A small multi-label image tagger, trained from scratch.
Model: 9.52M parameters, 40-pixel images, arch vit, norm layernorm, activation gelu, patch size [4, 4], layers 16.
Training: adamw at rate 0.0011, 7600 steps, batches of 192.
Data: trained on telescope images of galaxies (Galaxy Zoo DECaLS), 88335 training examples, 16.5 epochs.
Rows from block 2, named by matrix and row number. Each number is 500 + 25 x the weight over its row's rms, rounded and kept within 0 to 999. All counts start at 0. Numbers have three digits each. After the name is the row's rms in percent of the matrix's.
# proj: attention output (model.blocks.2.attn.proj.weight, 192x192), inputs 96-191
proj.10 079:437509530515493468439548450520532554463519536533450510514491466549521464543461486516541470470528486495453501478503538541497478462512525473500469489474515496506473474502508477501491477493474517494517521499471515511545508528510480500584508524500467479531482508503477468481457471455493500483
proj.11 105:526495498495512511458519521504518478493508504492503502449487525484483492498505510519506505537502455477496465453487502520510485515526552497489479471473517520506493519484466517455525483468502515463471537483494398500424557527535512542495538544519511517518484513478527531476472452492540514480
proj.12 074:451493508486505491499535485483480527484510500548463493526471543531508470499455510540522489540504498548491488524493507510501497482457461507455517483525492500454500507513496443518484468510469463502511521503486511508507485496505523503556507491492514473515498491504482464510515494481487496505
proj.13 128:516517497520480501523478515496507497511486498511528514466509478490497498508512478458502498478509491500504477473488492497496489529507510515510504491496498528514522534497473515467531504490527486494542528498455504472523495489516503498538534515466512528511482500497502512496493479457525514473
proj.14 119:483516502511493492515500487492488500511474480529490506495494483484498483512488468473506487507511492482487485479500508511519483495526505479512485507499501506495491509537519494486524488480536497528501487515569499535494550546554524571501460520531514529584477432513536520442465518575495453580
proj.15 066:458516494493505487430558473495470512496518502519441457521456508525481478508457523537525492553500496505479537519502524521485476487497492470544488531521488513501484453499526508535527475464501514521511462507515490487474478484494547514465477457475525487477538488505504532510517507543467476555
proj.16 108:559511476504499537517469560500508446533493489451553502453501491437460534479553512493474538505494536501521524542509488458494527533483458516544520504523442511530538558487505526479496539525521485493519481503482497473490485475491497473459514495471519523454503514493511541515508504489522507479
proj.17 107:551479484475506510523482530497470472514507485455531488511508542484496539458532545519469530510473512495537516519511461463505513516493484529498520514514469470504492517499505514497483532520521498544492455482529496496505494497499522501433481493493501512497502474512508531503549525563486491535
proj.18 073:445505509499476478503510451506488553493506513522480501520497482542525482509447498491508476477506510514492509506503503509507494450518499484487496527511522469468470481537538460540478501499494492501527500503479533489521449469496508470513507462459481533473515484499507527513511488490492519501
proj.19 152:498492492479503503518499516490450486516496492510503476531489533515478507469499518531489518533489499519484508495506510509506489455494492503468500502495507475473484497512493469509477498511490502505452491558562487551466531544531522568502469484536509502561519451529539486459479499558485480573
proj.20 071:553498514487493503507475532518516494497511513480539515456511519457498502487544498487484525487508532490526509549497483479512512512474460508512505523520482496521504506491525518513495517507516489506484513468521494523508560551530479531501491560542487537560437478497528493447442508514524481494
proj.21 085:519514451508539546441531521503512456524522488459488454496472523469452530511499536536509537542491480520493528522500531503484475494474480491529516523524486544487515467504511513529520487458511519501494484509499500498515488492458508468505498471506493440451545543488471465524520509484477497494
proj.22 119:509486522490485477509517504492504518478504536500502499503502485529508497499512492513502485494508480527454509483522566532514487429502529480429475494482527457447465451527539414520430461521431519527507496520494505521526501526512491514547473532517508452520462494534461447496501506481466458495
proj.23 120:528506488507510528544463526498523485512477478493533525464527531451502515478521505477483518487491549481491514539493491493505509492497486508516472493503461463543503538481526483473460503535510488510562484472485523451536485460506510464501508490441509527476498495482512544508504485486504511484
proj.24 107:515487504475494506451516499514545512482532515484504514437487498473501489497503521507511502517501470469515481492484483502480483531499532498535513523483540539534500467478486562519546520452528527502503495459450496497520496509474483452509518509485471467484520554499475493504498473465477522480
proj.25 087:464505489471519507478535500481445493510495486519462456553467550523467486470479535555503511570482494475480487463507506534495501501516523487495468469477490497525488521477473480451509486509477498530505481502522510510493476496488532493487476469485499487465520480506482512518535516550477485516
proj.26 065:527479520471484478555460516486466498509476501497539515511520517489511509461527496490463517483488491489532464496493458489508525525507512506481502488492538499504494502501496521497523506491507494440476552519499487506479523504524437543507539541552472580544437480494545490475441476447589558448
proj.27 056:515499500503510500529479502482498489518471482511522519499501513488512504496511498471491506496489535515526526546502494453504504529481443531548535529528448522516545573499504544501512557510558475494507485492512475474473540487529519532440506512487521569527476467475562572471471492524545489525
proj.28 077:461503500491496482485533474498454506502504491504451467569484502538500498506470500523507494511493480520474520477528534538495487473498496483474480486483494488479471459499510476504482482510464494500481499490499495523515497514481497488512504497510464469476514530499468476510506503519490496502
proj.29 105:549503465501499538515476558478469440543480477462546466505493510459447535470549498503473544514487506499499510494521503485506502523504490508523494493510446498521518546501504523447505516523537492465505499495490469489491514494504484507477537520496488529487490525489511520502478480504538525490
proj.30 126:478512503512485486467503474514511526493518514498495494518497482517509491533488505496516500476511466495493482462497498517503478506518513488494502506482514521486477488503475518494536494472509500542496457521572557505511472496506545501490430425507534477496530434524496486502534541568445457553
proj.31 093:557511489514508513491491528515537474503512504459532513453508490469496524500541508486491516490498520484543515523496463455485523568480480541548534512522453525551550554468469554478518555506539493514530487490516536470518486472497504478469495489484510534492469469491505522507516516523524508489
proj.32 063:482515493503479513440532500517513500492534524476484472493475466508466495536491505535526504503522495500485519510501509512502481477505491482514488524512486484484467472511523504525488486487510499529521453480510516484503489489486543451488464453465507460441548506490503526504505501522438481523
proj.33 091:423499517483500462512530445478462545492482495543435490567481514544525470505440490503513470523494496493472502494501525536496486474527500465515480516494513501483468480513525484523520480472482502516521472489479525474502442463468526454475489450455524470446538511486478522541553517488472482491
proj.34 073:501502492511498509500488513490488478513502492502506491519493501501481507524499482506505517498503509478523499532498493471501506510489480509531516520498496515518523517495519530491506512508537496481517484459477499455494502454482483459445518497478481523454516536467529547501492479483517542476
proj.35 041:474504487471501533475503506507487510500518486516492483515494560489488490465482533532499518517485498508510483510486466521492510498497484478488498496528504523495476499516489486513545488474515470521547480495530566481533466477467525464508474432473478490494530460477499497503500497535460515543
proj.36 070:510505498508485498521472498512495513505502495490523508491512494485503507511513504476496505470502494471527477483488480486491522522512520509493513503490524521506498488496488525491527511480503514531482485511590526533499544550537520550519441506541501514574475420508530504451459521584480462552
proj.37 047:514492494475518529473517527508521492493519501483491489475502534484486498462494518519489513534495501504484503526493494532483488480493503468519488506520509512510479444506533478544516459448493510470488528430477413475465530496474492499459555524493471481481535571449501532510490444502520543485
proj.38 106:530496495490485500528476523490492483519479482497524503461504503465485503493516483466492511513495504514505500516495493495503489517502484484521504532537495522487499490532537521522540486464536499461491532490504472508476551519526470536505517537529489547538471501490542506453436476481546519489
proj.39 107:514486499498523507465507508495512491491520501488497494498498521503497507503512517533502505509493517457523506503489475478494508538503524531527492496481488486544511508443474548477494523521506507509479467467544454499466518500491529507435483487512529447494548521479503514520522515562474472538
proj.40 071:549492492504524520530457528501526475509485481488545528459520539442505516474534514474482517495486496497515482513490483485499503527492499498507508514516512529509514494504511527503537491467523509473467524521521468513476545525527466558503515547549506543563464485506533488475465493494545516494
proj.41 113:530509493516496515492477511517539503493499497475531533456516494454511501512528514470497506460503547468538502536487452456491541550498500529533510500506479498551527529465499541485482537521513518521520481467498475458485506483530528495480512516469539521491489487488519560498518486513499504490
proj.42 073:432504513509505493494509458498476524503491493538446483580497480539506485523444457510505485498513523474501495501511492509505538494520514473503471486473533480499482472511531511495477502543495516474484491489522506483482502473480481485460504480517487503480514514462520512504469507506508518498
proj.43 141:517499503504484500498482504525508503494518523467511506492524484501507517502516511506488506449502503458515503491500494493497526480513556519472482490463544444511483460471509489496439502537462534496491488483511481494476523496499491508449506512505490518505505504485523533493498496531511508511
proj.44 080:469499513492493488499506473512488542484499502525478505507515534513528475477465504493501479489496497497487494509474491514488492488499515492504492508506521514508478478485494494528523486466481506524499472493569472505468521513513545541467459459498521493541538448486547521481500494581446471579
proj.45 081:509501504500491495525502505476494496506480496516516493477481470498493484506505469477508488517508484493500486480496508494498496515514522490507507502495520520500518490517507507504521491474514518496454517525533466539476525548515525562545481521543530451583503490515491451485502515508482472522
proj.46 081:515495511497499477490499483507505515495503519486506502501497511495520509497512521499492511479503514481521507518502499472488517534485483523548533514495481528541546534470477543494519550507509504509469493508516478530484526532506511530482500525518493500539493492519499513483498513553502482544
proj.47 117:496487520481493487502523501486497514482515525525494499505488500529521471496480495535505488509509504505486495513490486517508485477507485479498486507505505490503474508527516480523506482479514489494475555527503458539495534551537494570549517547526497520612479488531511465464474480500518500537
proj.48 076:475487502498521495530495484474475494502483484538482496560503524548518493508478488511505485519485495526477501492513520515514481480509464479486500507506486506457486515527502478493516477489496470531481481547513561535515448487479503483482461451512520494463527485536463453542557570506475474522
proj.49 139:525501492518509508502473515506520499507491499487530514462516505471497512494522512472490509485493536506516521528499493474486521524485492526523506499509480505529528517471508520502481534525494495495503512484458515495534503503507469463529516524491474522466478526500495483495483479440508538439
proj.50 109:504490509506509491539480498500512508495474498500497528483527509480522502497512488475484496480496506498514496497502484500487536521481515524472500465484495497539518516457475489473472514538458483483460541507513462537470541546521478544511510551552478520560452487506511470464476489500529514496
proj.51 057:503497524481453483562488520486477505503469525505519510478511469497490486494511462475486494469510525433478481484485505524517507468556556465517440503463542452513472483502565487488482468507496523474495518497449481522483508521512470512506519539508488511478484530515503496490466475436513510467
proj.52 071:485512516503475480546471481498521544492475508514520517455515477490518480511497497445501474468501484482502477481470479514494497501519528490489490504488536503495481489499490500505527468478493509489481536586474543518517454492485497494580483473511531459484515502529470414527521515427479498471
proj.53 101:510500487496502523478512526490511479507516500509516486486475514491476502501505503527511518526508485527491492517494495505503472504492454484522512516537462547488499538537503502507545488454551468534519470517538517496510487504498547516512465458484522477517523450503503500496529500553461468566
proj.54 097:520496509507505507502488504508536491491500499501514533457516488481512492500510486475502486496504497494533480506480451474493509545490499523503519510513500518519517513484479534499520504490524495508442518527549473550482544554526496595499482532566504518602489466524516465464501517541505496566
proj.55 100:539503493510508500480516517505508476500515498462505487508498493499493524495538511513497513501495513474516527525511504460494510512491494526548518517495463489537526522465482527508486547515500522534505445482523513513510519522500504498466475512504511488482491494508496517494499521542482470517
proj.56 074:480496501509489484499505467499495544496511516515487487498487485516513482510460500494508470503513519497504500516481492495496514468505528493488489518480557482497494449500553496550475497500481524466497508467496452465459507468501527496464523478475512501483541523479536548506497463507497516504
proj.57 117:566505487481497519537470558482476439538466482460543488479505500447447539453564488478464545510478506509510510513532523483488523538481473506520519488500467526517533515475490531482507519517484497472505495514452492482486463470479482476470534504489513506428496550500473504550511518466534514464
proj.58 077:485502485505486491508498479505466495512511496490493480546507484544508506497477507492506487497492497508478520507511512506499444465511489479533501585517508496462468445540574518560529489448541526487468479520507475505479482487477501501444504468500508484461554539511494514530535515527497503530
proj.59 089:464521502511506486480515467500508526491495494519468499520500497513517489518475506488514481504498511514496515512494521501487495482490492492504516519517517518476507465504502486547507497476471514536524480540507565512540458498505521493547460461491525467487500462531478462511521526485451465510
proj.60 073:541485490496503511572468529482496475513482490476538499487525501483497525469533489470478499508486523514506519525501503472486520508489490520507510513504480486497528503492523491513465507522476500527477476518552493538493507528501541528478452480517512476513522471506505482496533527563460471558
proj.61 100:467494509523482481476518457517502548470543537523479503510492476562539470549457498520534458473514536534517514523496484456505524482485478536465531506521503459463507520519493481534444527552482492509519510478511510477516495478499532485528479477472517479518526481483511495502519489484476498496
proj.62 090:526486524486502504496496512526534514478528533495520531454503492511507495500521494515499496489515510483505489528498495488518518494497503508486487484487503467514488513492514501490469507526491506521538471420499495457500515469499523465432496508460507522469486496459526574499505500533504482487
proj.63 101:457509504524505498460502449527534548477527504518477512512508491525537473530457506490527471483514505490525495503479463482499503500498507518492520520501517500507500500490479514513497516496508506543510475472530509477504499482509527495447482477487518500511520472494507540502542518559476485535
proj.64 122:506505469497540532495496517483484458524479460489493474517496539449465521477510510507486526549486462524459502488519547539504479478490510453484481486502496521479492460517527473500508462478478513494486492485510459509461533525511495513472513536524503488496487519494495513500475501534515479502
proj.65 111:495498495517523500505496493487504495509483488511493502507486490492505500521496489494501497505501524504525515518508483467488520550479477536525525485497460520542553559467471537466489550548524487464520529450434457443490515471498483462486559535469500518470493569462505538510492467441551534428
proj.66 131:523492511488499499449507508523519499489528522486507504472494498493493498492514510515502509501508482500501495484500493503492493514486523508499501498490513513518501480480483529487510508502508518475473534491483476521501544528511458510522527551535462515525482534498503477475456477477530526477
proj.67 079:510499494502502511502500519485513476503506497498514493481493499491485499507503494499511506508502481529509488510488513502514481494480469489476520511532507520466498487516503486535511455476493467459475589484431451512481506510482458494536560554513475487504495589493465463511505478413537541440
proj.68 063:458512499506499491437548474503496519492512514516450466519463477522489480518463512540516494534511493525491501474506519519500495501498493502499507467495495514497524539495453487483514517510480474492508514520486512503499486499505514501535507487500506499483489488506489493507488494473508499473
proj.69 100:505503487506503512478513499495498471503507485500487498504486499505495502522493499520514505509506488490551484493494453470488512554488511531497532500503505545527530506475457560471527522502547503476501541487498448483462545509529468528480544558512476564543468512491532540471466477499563526496
proj.70 093:477491492504534506533494479480488500503469453541476526514495538494526481506475486486505484518482499479534473510480464472494523543495500522508525493501510535520526519485481532486532520488526499466468527487482446483456522497500472525466539537516499504527494534492509508499491474481531540481
proj.71 101:473505475513504512468519499482464474511507484523484468537466534504479496527476521548521512536495501521500498506506516494516488496502465478505520524530494528471507520534521506509522498482540485524495482535471545517537469502494501459544486483489492496458509506517473474513522530470467517474
proj.72 054:469493498490511495495526475491498505494498484512458500521500512505512493489464504496506484529491488469494491489501497530498511478519536465479475488484540484501470446499514471511488466490462522492524500453465455455481479458469493458433542504462489480448523561471478541535528480508508521482
proj.73 092:486507508509500485495520481500499504497498501511479504527490479517511497513486487495510487503508497555450521507523565522516470448488460461486505507515494499437491468551533444541491478487473503486505517526479492504506486505511494534527514512505502505513479499519476492504491491477523470512
proj.74 110:533488499477504511535495538485503476494497488502531507493501533504504513476538497509488516517493494520521484523488456483493493558483458515514528508550438553509511545502472525488583511462547474529513454499534533460486464467490519488455477451477520510472491448510507538522533503550485501523
proj.75 080:506497492489508507467520493500511492498518493489490493492483506500502497499486513504513498536493500496503514521490514493493470505498487485562520559516516538500510465512533550562537513438545526489481527512445484509532478505497489480561531517496484465474508547520449454512523486437497512460
proj.76 107:537491501489524521532484537475521461499481478507527524472516530469503507484540490493487512520493516540490496526514517500520517500485457490472501479535459502482510527528517457493485492514488479503488522505519497498490533521522477528507501546537499520549433483505505487476474512504534487487
proj.77 067:534497500486508498502490510507515503496500508494513517451509552460499508480516526504493512518488480491499480515485499502483512505480537495493494494478549515521497447466524517509498471481451531475542527484429537464536470449483452423530534504476484509442490544476484471528494494404533527408
proj.78 095:519498484503534523464516515501527477515508491487485490463477499458471508480499505498493507555491529506521513540494501489480514537467463505552519503519473547541550523471508537501512521500514472486494516498494497499493523502508495492501514512524486510484486512476513490489466489475520515474
proj.79 112:484499501502507504481511485509527507490514504502485507497504498506510488496490491501509482517505512506492516551497510496491503474479494484518496527512506492508497458494556497543481488485483521508490460503557454487447513491496560516443471461498542464498549482480528545506517516582469461558
proj.80 144:495510509507477491525474495503510515501484510499516514499520469509512500516513478474497500452511497496498484469504496510504496515512515506493493479485504511507507521497472503463517506508513482482539522486461519469516477475493496471516525497465485529480478501494500524506497479469527528463
proj.81 066:479515489482480506482518501518473496504516495485489485510494496497480500487491530510502510501499481462509478484488474526482512506511540483488472480482530497517472466466490496478513463493479510454501542492438438497468485480469503492505572495478481475476553575466487499529520475461527537478
proj.82 108:518496507478511497537505518491495488502477489499506527479503521482502505457526501497487501517480508486486499511515508525494512517493500481513467475503468507539506525480506484461509486511491498509591497455431513441529453453474487440482540515436490518426448530478466547543509493464531501436
proj.83 104:495500498506505497493494479514521506496499491489492521486515488489519503498491513475496480498492504451510502514492485504486509501511545477529474532482545498539484439474543536522509485474496555479489496507474475476478472464478513486472518483487529490455528529494488517542544503480501514482
proj.84 062:544487495497493505566446538484502470519466490480556533457529516449488524476546490468474519481495486480494482499499506499519492489510517488492490515498518493495487483517535500492509485494517517442459523500443458492447506480502452491477554536507490538469494546502514519500491470427548579436
proj.85 075:491497524458489477494511488503496514482507504507495524501493498509518489475519497509496492508505499489512504516512489491502488539511493485545506527525479523520493499518503540508556530475546516519513468517483546504523477506508477488499488509488480575503436453534521540471484504493508515494
proj.86 112:466501523513502472516487453521515548478494506526484537519535500529553486501482493466502466461503524528477516523506524512500509453481489489472498499505510482483492474511519449533462489511445510494467521502533490526478545536524492537504491522536489513570479476506529483456455480530499488521
proj.87 130:490496536492484476496524484515501529468514527512487513511488475545523481514497476526515484476524478480483485482492507512503492493512538504490484491462524492509493477489491493490495492497493525533543466484540533471516485485518528505484459478481526518518481434509513538491521518548491470531
proj.88 095:524500494507500498531477504500494485515481482485513510491521501466507511484509504461481503494487534476517519530487491474505509493503487503544510541517508492505514497508530510534505513485523522470462536533474463542491537537530460533516539560547473542527473523506524472473461486454542539467
proj.89 086:528493497516511493486503493503545511473509516495508528454516512497531498508510516498506494482504531506530505537482464463486536528470485526504523494528477510538540532472489498509489527506488488528536503503536518476509511497533503526496484509486519578562454430500542531470482505522513512515
proj.90 084:466519498496477483506520492487456490519499493536480476522482486507474480500470474485517489540507456530479475472506516542517464468520500456464474508515516490432450461559537460509524417458511485453470529512467464517466495500473483498530533487509487469486546551492493477510484474444499530477
proj.91 105:531507503500497513497483524516516486495505509483529523465508492493490505504528511498493510483503512492506502531492489485522494497502490493508487520515486470499476505500541514508495483500518510459525558478412471469503498486512435479535565572483478549480435551493496515496475454388565541400
proj.92 109:479502504498511497503504490496506507499496493500483499530505508516510506511491492499502500491497505477498500500497498507475498532495497500544501492486492541539521512474477530481530513490519502499522463487499510467503466462458530449487491448467511447428542524484479517539527501509471494502
proj.93 099:533478513485487493514488514505507497500501519473525514490509479508508517490525504495482508479500499503494516512510509485505484489495492509514521520488495502492505493512501515520490523486507521485470471483534438490456515492486541523425501481494530466504557517489511540510517496564491483557
proj.94 131:510506483517519517442506501509545488496514491490491514458502511476494502516496522507516504513496507476516497509479481491481520523497525501521500493498513523529519491469492525500502502484492516493506521465460496480526485475471488448526533505482503445458523567465454459545537507445497522442
proj.95 083:500479496454514503537513509475471487504486487507488497513495550505500501439483518526484502569480490513472499533505509532500501459490498454485472497492521478485467460502552467536483456486468512478484496496476460486466466475462505482472526474483513456451561553491463499551548493489496521494
proj.96 133:466509509523497492497491470524505542488514510507485509537517477527528495510484490496502479459509507505494500476515504507508517482504514515457489461482510463495490507491474464476458510552466492553541441471522565465541457459473512451443460444462505499450511469495502533528534532537462486514
proj.97 076:489500486489497494510505493479472497508489482495490476518502513504495509495487512490504498520483508535482524512501524508490480472498473475515509534528503512452491453529534485567514482457490500529504475533484557523556436487478521461534475445483510451433549513514440461543562547478448484493
proj.98 072:575489496486501509525480585497500450511507507470560499457500515452462527460570517499479535517493504497520497514499493474506504514497477512510512515511469498501513537511501516489509510509527486509476482513553504540504541551517500536517464514542503495541494481508522469459470512535485466543
proj.99 120:502499488484495500482509506496474492511505495486490479508490511502483508480490524513494510528485520503506522511504508494503503473501488498512507518509507477485494490508510497531490517509496504493511494481452507484520459469470490440492522487467478498417523548486469508536525497451501542449
proj.100 100:474502509499478495518492505491467512506492507532506494528488498534489485513485477504506501492514490526478481472504516526528477466514482488459493489512494480445471525549509448493500478506503455480497544511449526536557505537510446496585523554518437509522453520521466434472460478428515518455
proj.101 083:513487517495506494573463504488508510494472495524531537498529523489536508484522484472480500472501513538493500524506505497512506482481462505472509487513476493485503529521512461510484508516484472505530505502498543468520482463503488482475507492476502566503466465485525531504512513505540521496
proj.102 083:479510496510496505504492493499494499505486486507491498509501500484491501512499488499504501495504495476517494488510507487507529504513524505474498491479523484481487479491501502474479504529479519534520440497525560476515459458481524447472454446485522471433519477494487514524531548521454470496
proj.103 129:452522499515470474467530472507454524503516513503459457562470470535490488522465494528516498491518500523489520492530536506519484465504477494490505516515487477456486491533513468516485506515500486503488474491536496507474509499506518500456481474507492533472504466485536545487483506547494497518
proj.104 092:471508491539504505517486480494499492509482477503493502542512474503501509529499476475504490471503499519506505466518511484508508529507483519489517484507471507474525538521467495463510530532516479575518446488500574507570479498485488453473464497492477493470481494511471501509530548529461487508
proj.105 154:549494480459491526543466555480483440540467473441542497477516519439450549451559502487455548518472505520482526517534531518494507494487476479504491492504476508494493485503531497493486499508483504486523474488478492472501484476490494471471525498475492516443499523476495533517502493499528513488
proj.106 119:501500505487516498540498507492498485496481480501494513503516514485510505472508502478484489515488526502512507517506499497491532505494478501502505490508486500510515523497498492503500511520491487516519535511462534531562478526497475490586506532512475482507451513522440422509520507453508490463
proj.107 087:531491495490490532539458545477518483508486493509545514446501510473474490500524491495501515501502516494505478508478503480511512495513502506492517506502516495492514526516510482506483486507493494466485560461462421535446546541486495510532532564513482458547496556486493491480481463473503501466
proj.108 090:516510480521517519517477518498511469517478474477507498508527511462487532497529497480490519477493498519489513482507524503483509496485509513480505478494485511486519492485475471480476502526470503506469500530536503555512550567527484527558478539551478454545475485516484439454454497513483481506
proj.109 109:429490538477480461528520466477451546483482516557458491568487513556519458506459467524509480497508498487479466464503503541524503471542510475465466456476517473487463531522483455468499476518478468496518511491441522496520459482470480460518509486472474491467511534499481489520509495434490532454
proj.110 083:550482487514515512499466502518552498483519506476536548443545522495542525499522537475492497461487498520527494517474443469490506510483497523488536510515512516509502487486473525533498520475503502471499542482477487457497494463511486495496543499484504553511494510483518507512510475452542537459
proj.111 084:520501521492486482471496497531516516487526520482501525477507484504514502495514506498493502475504499452501500499511516509512516456523528475500483507471548464511460465496518501511484508510472528471483489479454489493493501496488467471488532531487483522467495539501509532490472464440514546458
proj.112 125:506507508511503490459519493528523506481532518497496515476505489517509493504494513499515484495503509492478512515502518513510489463501513491502478511492513465507478469496535481519464482506488523496520489457458490436494446423456506448443524462441530480425558558473484539568565493460503526465
proj.113 087:538501498489485502503473518517493501506511505474538504471505501474492515478531516492486516482496504487532492498489461464487514543494507533513531511499503520525523519476462553488525553502530514523501458503570502503472528515529540530443463485506521529526492427505545553467483501599486474569
proj.114 093:528509496519506523486482515503555484498507509477526516433506460468490499544517494489511509486518498458532471493494470476515513545514509518523509488496505503536528549488480545457523506506538492501551505442455495453512470452468506450487523506459502493442485538473477531533531495463515513448
proj.115 093:476492499497480493545474486494481515508476492498500501539531501496513512488494475471485504457497518526462526521506530516515472439508454463520492545535483488452469473564568461552506489465519485520528452508525520505515485482490531483480476446470489515466542472472534542500492514541460501537
proj.116 110:484495503489486491517510490492453516506498506517492477536479496531495487495473490517501493511502488510499492482495486500517489470518507503473498509493535471464472490536514488513498495501515493502508464518567497482466476458481545511421475424489535485488566475486530528532541527575485479571
proj.117 058:510495498497526499502502501479494498504484484531502503498482552491507491500496517513503509535492482484530463472482473483494513555487515541486522466470516539536544548460430540444527528509501484455463536509492463496442539499517466544472535540544503540536457506499536501487466467473565532476
proj.118 092:490506480502513514495500494487489489518481469506488485491493520468485494484473518482498500539482504464539491497485457492481518566510526513533497491503508526555526514459477545470537498483522499464495524481484439477446491464475523494459540477478518488477555541456512527535527482494517535487
proj.119 081:494503528523476463501514472524524549475516550505495521488502435540533485528493484487513467452521522497506505494504495492494526506493515527481492466472510475540525523465477493475444519557455497484520531525488515506517503504521518516560503507491517499523477476514508474485470488464505489484
proj.120 098:519493519498501493506495505507506515486505516504513521482504499519519491495512497501495492488503528494532500512492466464481539543481499546497521475490487499543537549452456524472475549548479494505526524477468513472528501492510474496511520534481506526521458498503492512500507491463535498462
proj.121 116:478493497481497501540501502486458495514473490509494489520499506512482500480487500506486500514487469499486474440514515538507520488525533496441465439466518476477486520506478448444472473538454481518475532521514484571502529557504500547532495541539479473577475494516468453483504530536496463534
proj.122 153:459505511519494477476526450504508543481512510538464503510485470544526466544454485497535458499517509493518499488483477488487494525498512528511511503491511505528523504476476527493500514510518491493465549526502523559532529564526480540598483531547472482582484488542483414461466500481486486510
proj.123 121:474513500528511488495504471499499502502488489508476507533516482521510507526485480483506486485504483511469505464516527531513482475518508479478478467489492488485486499514488467478493478511484490513528467511500559469531448450476495458491474452477517488445517504499478492542523535483488494485
proj.124 111:494508491518506505446509500506492493506515513490493468522476495511477511524502508536502515502508479510512497479504487493496501527500491509499519476498484528501510525487445527478521518499503483497462481545502531519497478498480489483514476475517513486461510504512485466526502522471484507475
proj.125 082:559506490498511528469497556506518463509527507474536482452479505458457512493541522531493531534501494448554486502474450462487520560494512556535516483472492521565530542436441572457523524500522504492494489474532466492473550508511512520456498504513517486504519507481544509488484484533503480534
proj.126 109:517505497528491504463490497545542512483540529473512517482531482508515513525511510501509503434513497459498501487489477495479512508506550514510481485468507480547498488461498515475465506520494524519494514471524479531522579556538489537529497561529464503586468484503512495436461481532499481531
proj.127 090:482499508493501489452543471519518521475531519498460506495488485535521483505475524526520474512503522452510517530501486494484520501505528498531488513489511471548494473466513514515475513509480537508542494450447486444504458449477502455456537493438498499452514540483476549536543468486507513473
proj.128 101:532488494480512506494510529509480479506510506470502490489499544469482520447521528530473530521491498476500502499520497517500521502495532507490458465466498464553496493452509491459466505545474505482467477494515456490447506488494493512426516502505505524481507509498520528510505502532520527512
proj.129 101:500504499509493493496489490496508491506497489472499495525510474488508528516526486466499502465497493517499527498522524489491483520487471507532530528513458528487523491499485528516516525490506503528490452529488546527538478505483509476518476477501502461445517505520458477515520535492461483504
proj.130 094:535494496498518490520504512497505488497498492486506508494511533492519519464522522490490503502481515520492523538498515495472513506460496509513507485511476505532539491461497475514464491508456518468453529488488407527436549539486499525500535548523502455540503546488494487500480474496506503482
proj.131 124:528490504483497509488515511507517487483519510490506517450500496503507489502509517527506492513499507450510492501490480493512498502518541508509481520476531463526481481483517523500484497504517538478508535472474450475460531492540480533486548553492505574528460506498539553473476447479563534486
proj.132 122:455505484518515505475508475486468507515491481536474472533475524514484491524461505521517501524497481524480494468514527525504493495503511492468484459483517499474490498507488484472477487525479485471479525514491480505485522503510499501510518501499490524509515503489530508485473473480517532490
proj.133 116:489501504518502493475502475536507517489535511482483494532513480528516507513480510501500491473504481486495502486498501511512485469511517491486490520489526472479467468511503488523494488492500520503478463483558510493477495482472509482433474452511496479463534496483517506518509516555481498519
proj.134 073:487488496501517499514518486482513490494492494509484510517509511520521498484481502498505483514491476527451508485516537526506462444498501482476488499494484482482487495518508446502478481502485505504490486506476475483492452457468511474461515460466509470445564544503465505551568509503482522508
proj.135 110:472508517507494486502497478504515535490495509530498511498504486522519473507482477469513480485515501547467510501502514528506457487491469486508494510528476506482484508534510477520528483473520463475513546500449504501535503505514479506580535528489478512531477517505487473488474462427520528463
proj.136 128:502501498509517506482499482516528503486517496484488524492514490516532501506488521501504481491489526459520511520492477475504516502513506512522497522492502467527498500471503513510479510517501520522497477501483533480518446463474501467475489472480524488444520514513452499552563534482482505475
proj.137 094:487511518521510475452522474523522528478524527510474502507499489508522489510485509504511489491512469522485502450525516535501505491497523507437489451479509476492491495496450455476470496528441492498500506500551508492489513497510500525484483484521498516544484467491520492488467505547509490525
proj.138 088:465493512473501485490528482491477510496501502510465483550481489545496493494480505524504490524492461483459476464513530565508478464542539434480442495473551502476430427522531484502529434457476520501512478513481545493516448468467497466504490454489495483452518514513465489530526519478482494488
proj.139 102:501509538502464452514508498502482529493490531506505501511509460526509498504501478478493495461518478496466499475502539530517465466523516476503478502487509472469467483535511462513504479487488501476496514538485506523503493507494477520542505499518494481501497509509501461502460492447495500492
proj.140 091:493498513502469487534496494491500507499493518513505496490498451502504482525486470476502478488524503502516481491486478491502495518509508512495504500499517506507513508492504520491514494499525489450496550481458482488491507485500471483517541509497479528477504545488516497500483474436542539453
proj.141 150:487501512489475495521507512479471494510488498527507488512483490506482484505495469505506503505512466540459488478509535535532446466510474462476492511523488496433463495576520451515527456467519458503496531526473501552542521555527473535576505549527470497561466499531481441465471487469496493513
proj.142 101:461498507502515486501508458496495534492492491510464502545500501532532496495471502499499480488489511495494517495504504506494504509500503514510492476485489486524508513471472508487484523525483504507542485493464571458557420442483504425529494459452507481420503497505451497544539507457492498448
proj.143 099:469504504518516505496518490482507498494487496531474502516488494509496486522474479512514478517513506519467505499510543509527501455511498478471488481501502467447490494535519451513446479525465505513526476475481509476490502486484497473473485500482513474456503529493497525515486507479483474485
proj.144 107:503519499518481489516499495506518499502500503481512503499505439496495513519520479463503485471519516509512528529503503473485477527487463509561522545529468519499525488504516539530533520478540506486481501517465487531500499526482490497533508523515493428487503550519462465513502506464483472486
proj.145 090:494515494503495511505487500510506501509481484501498509464509499455483490503485492463502496500500497449510478516477475505494511506519534463524479528502542507517463442495564528514533456459518521448495505484465461478452492465468488466478536477477495502449559559465526530517478468449497551465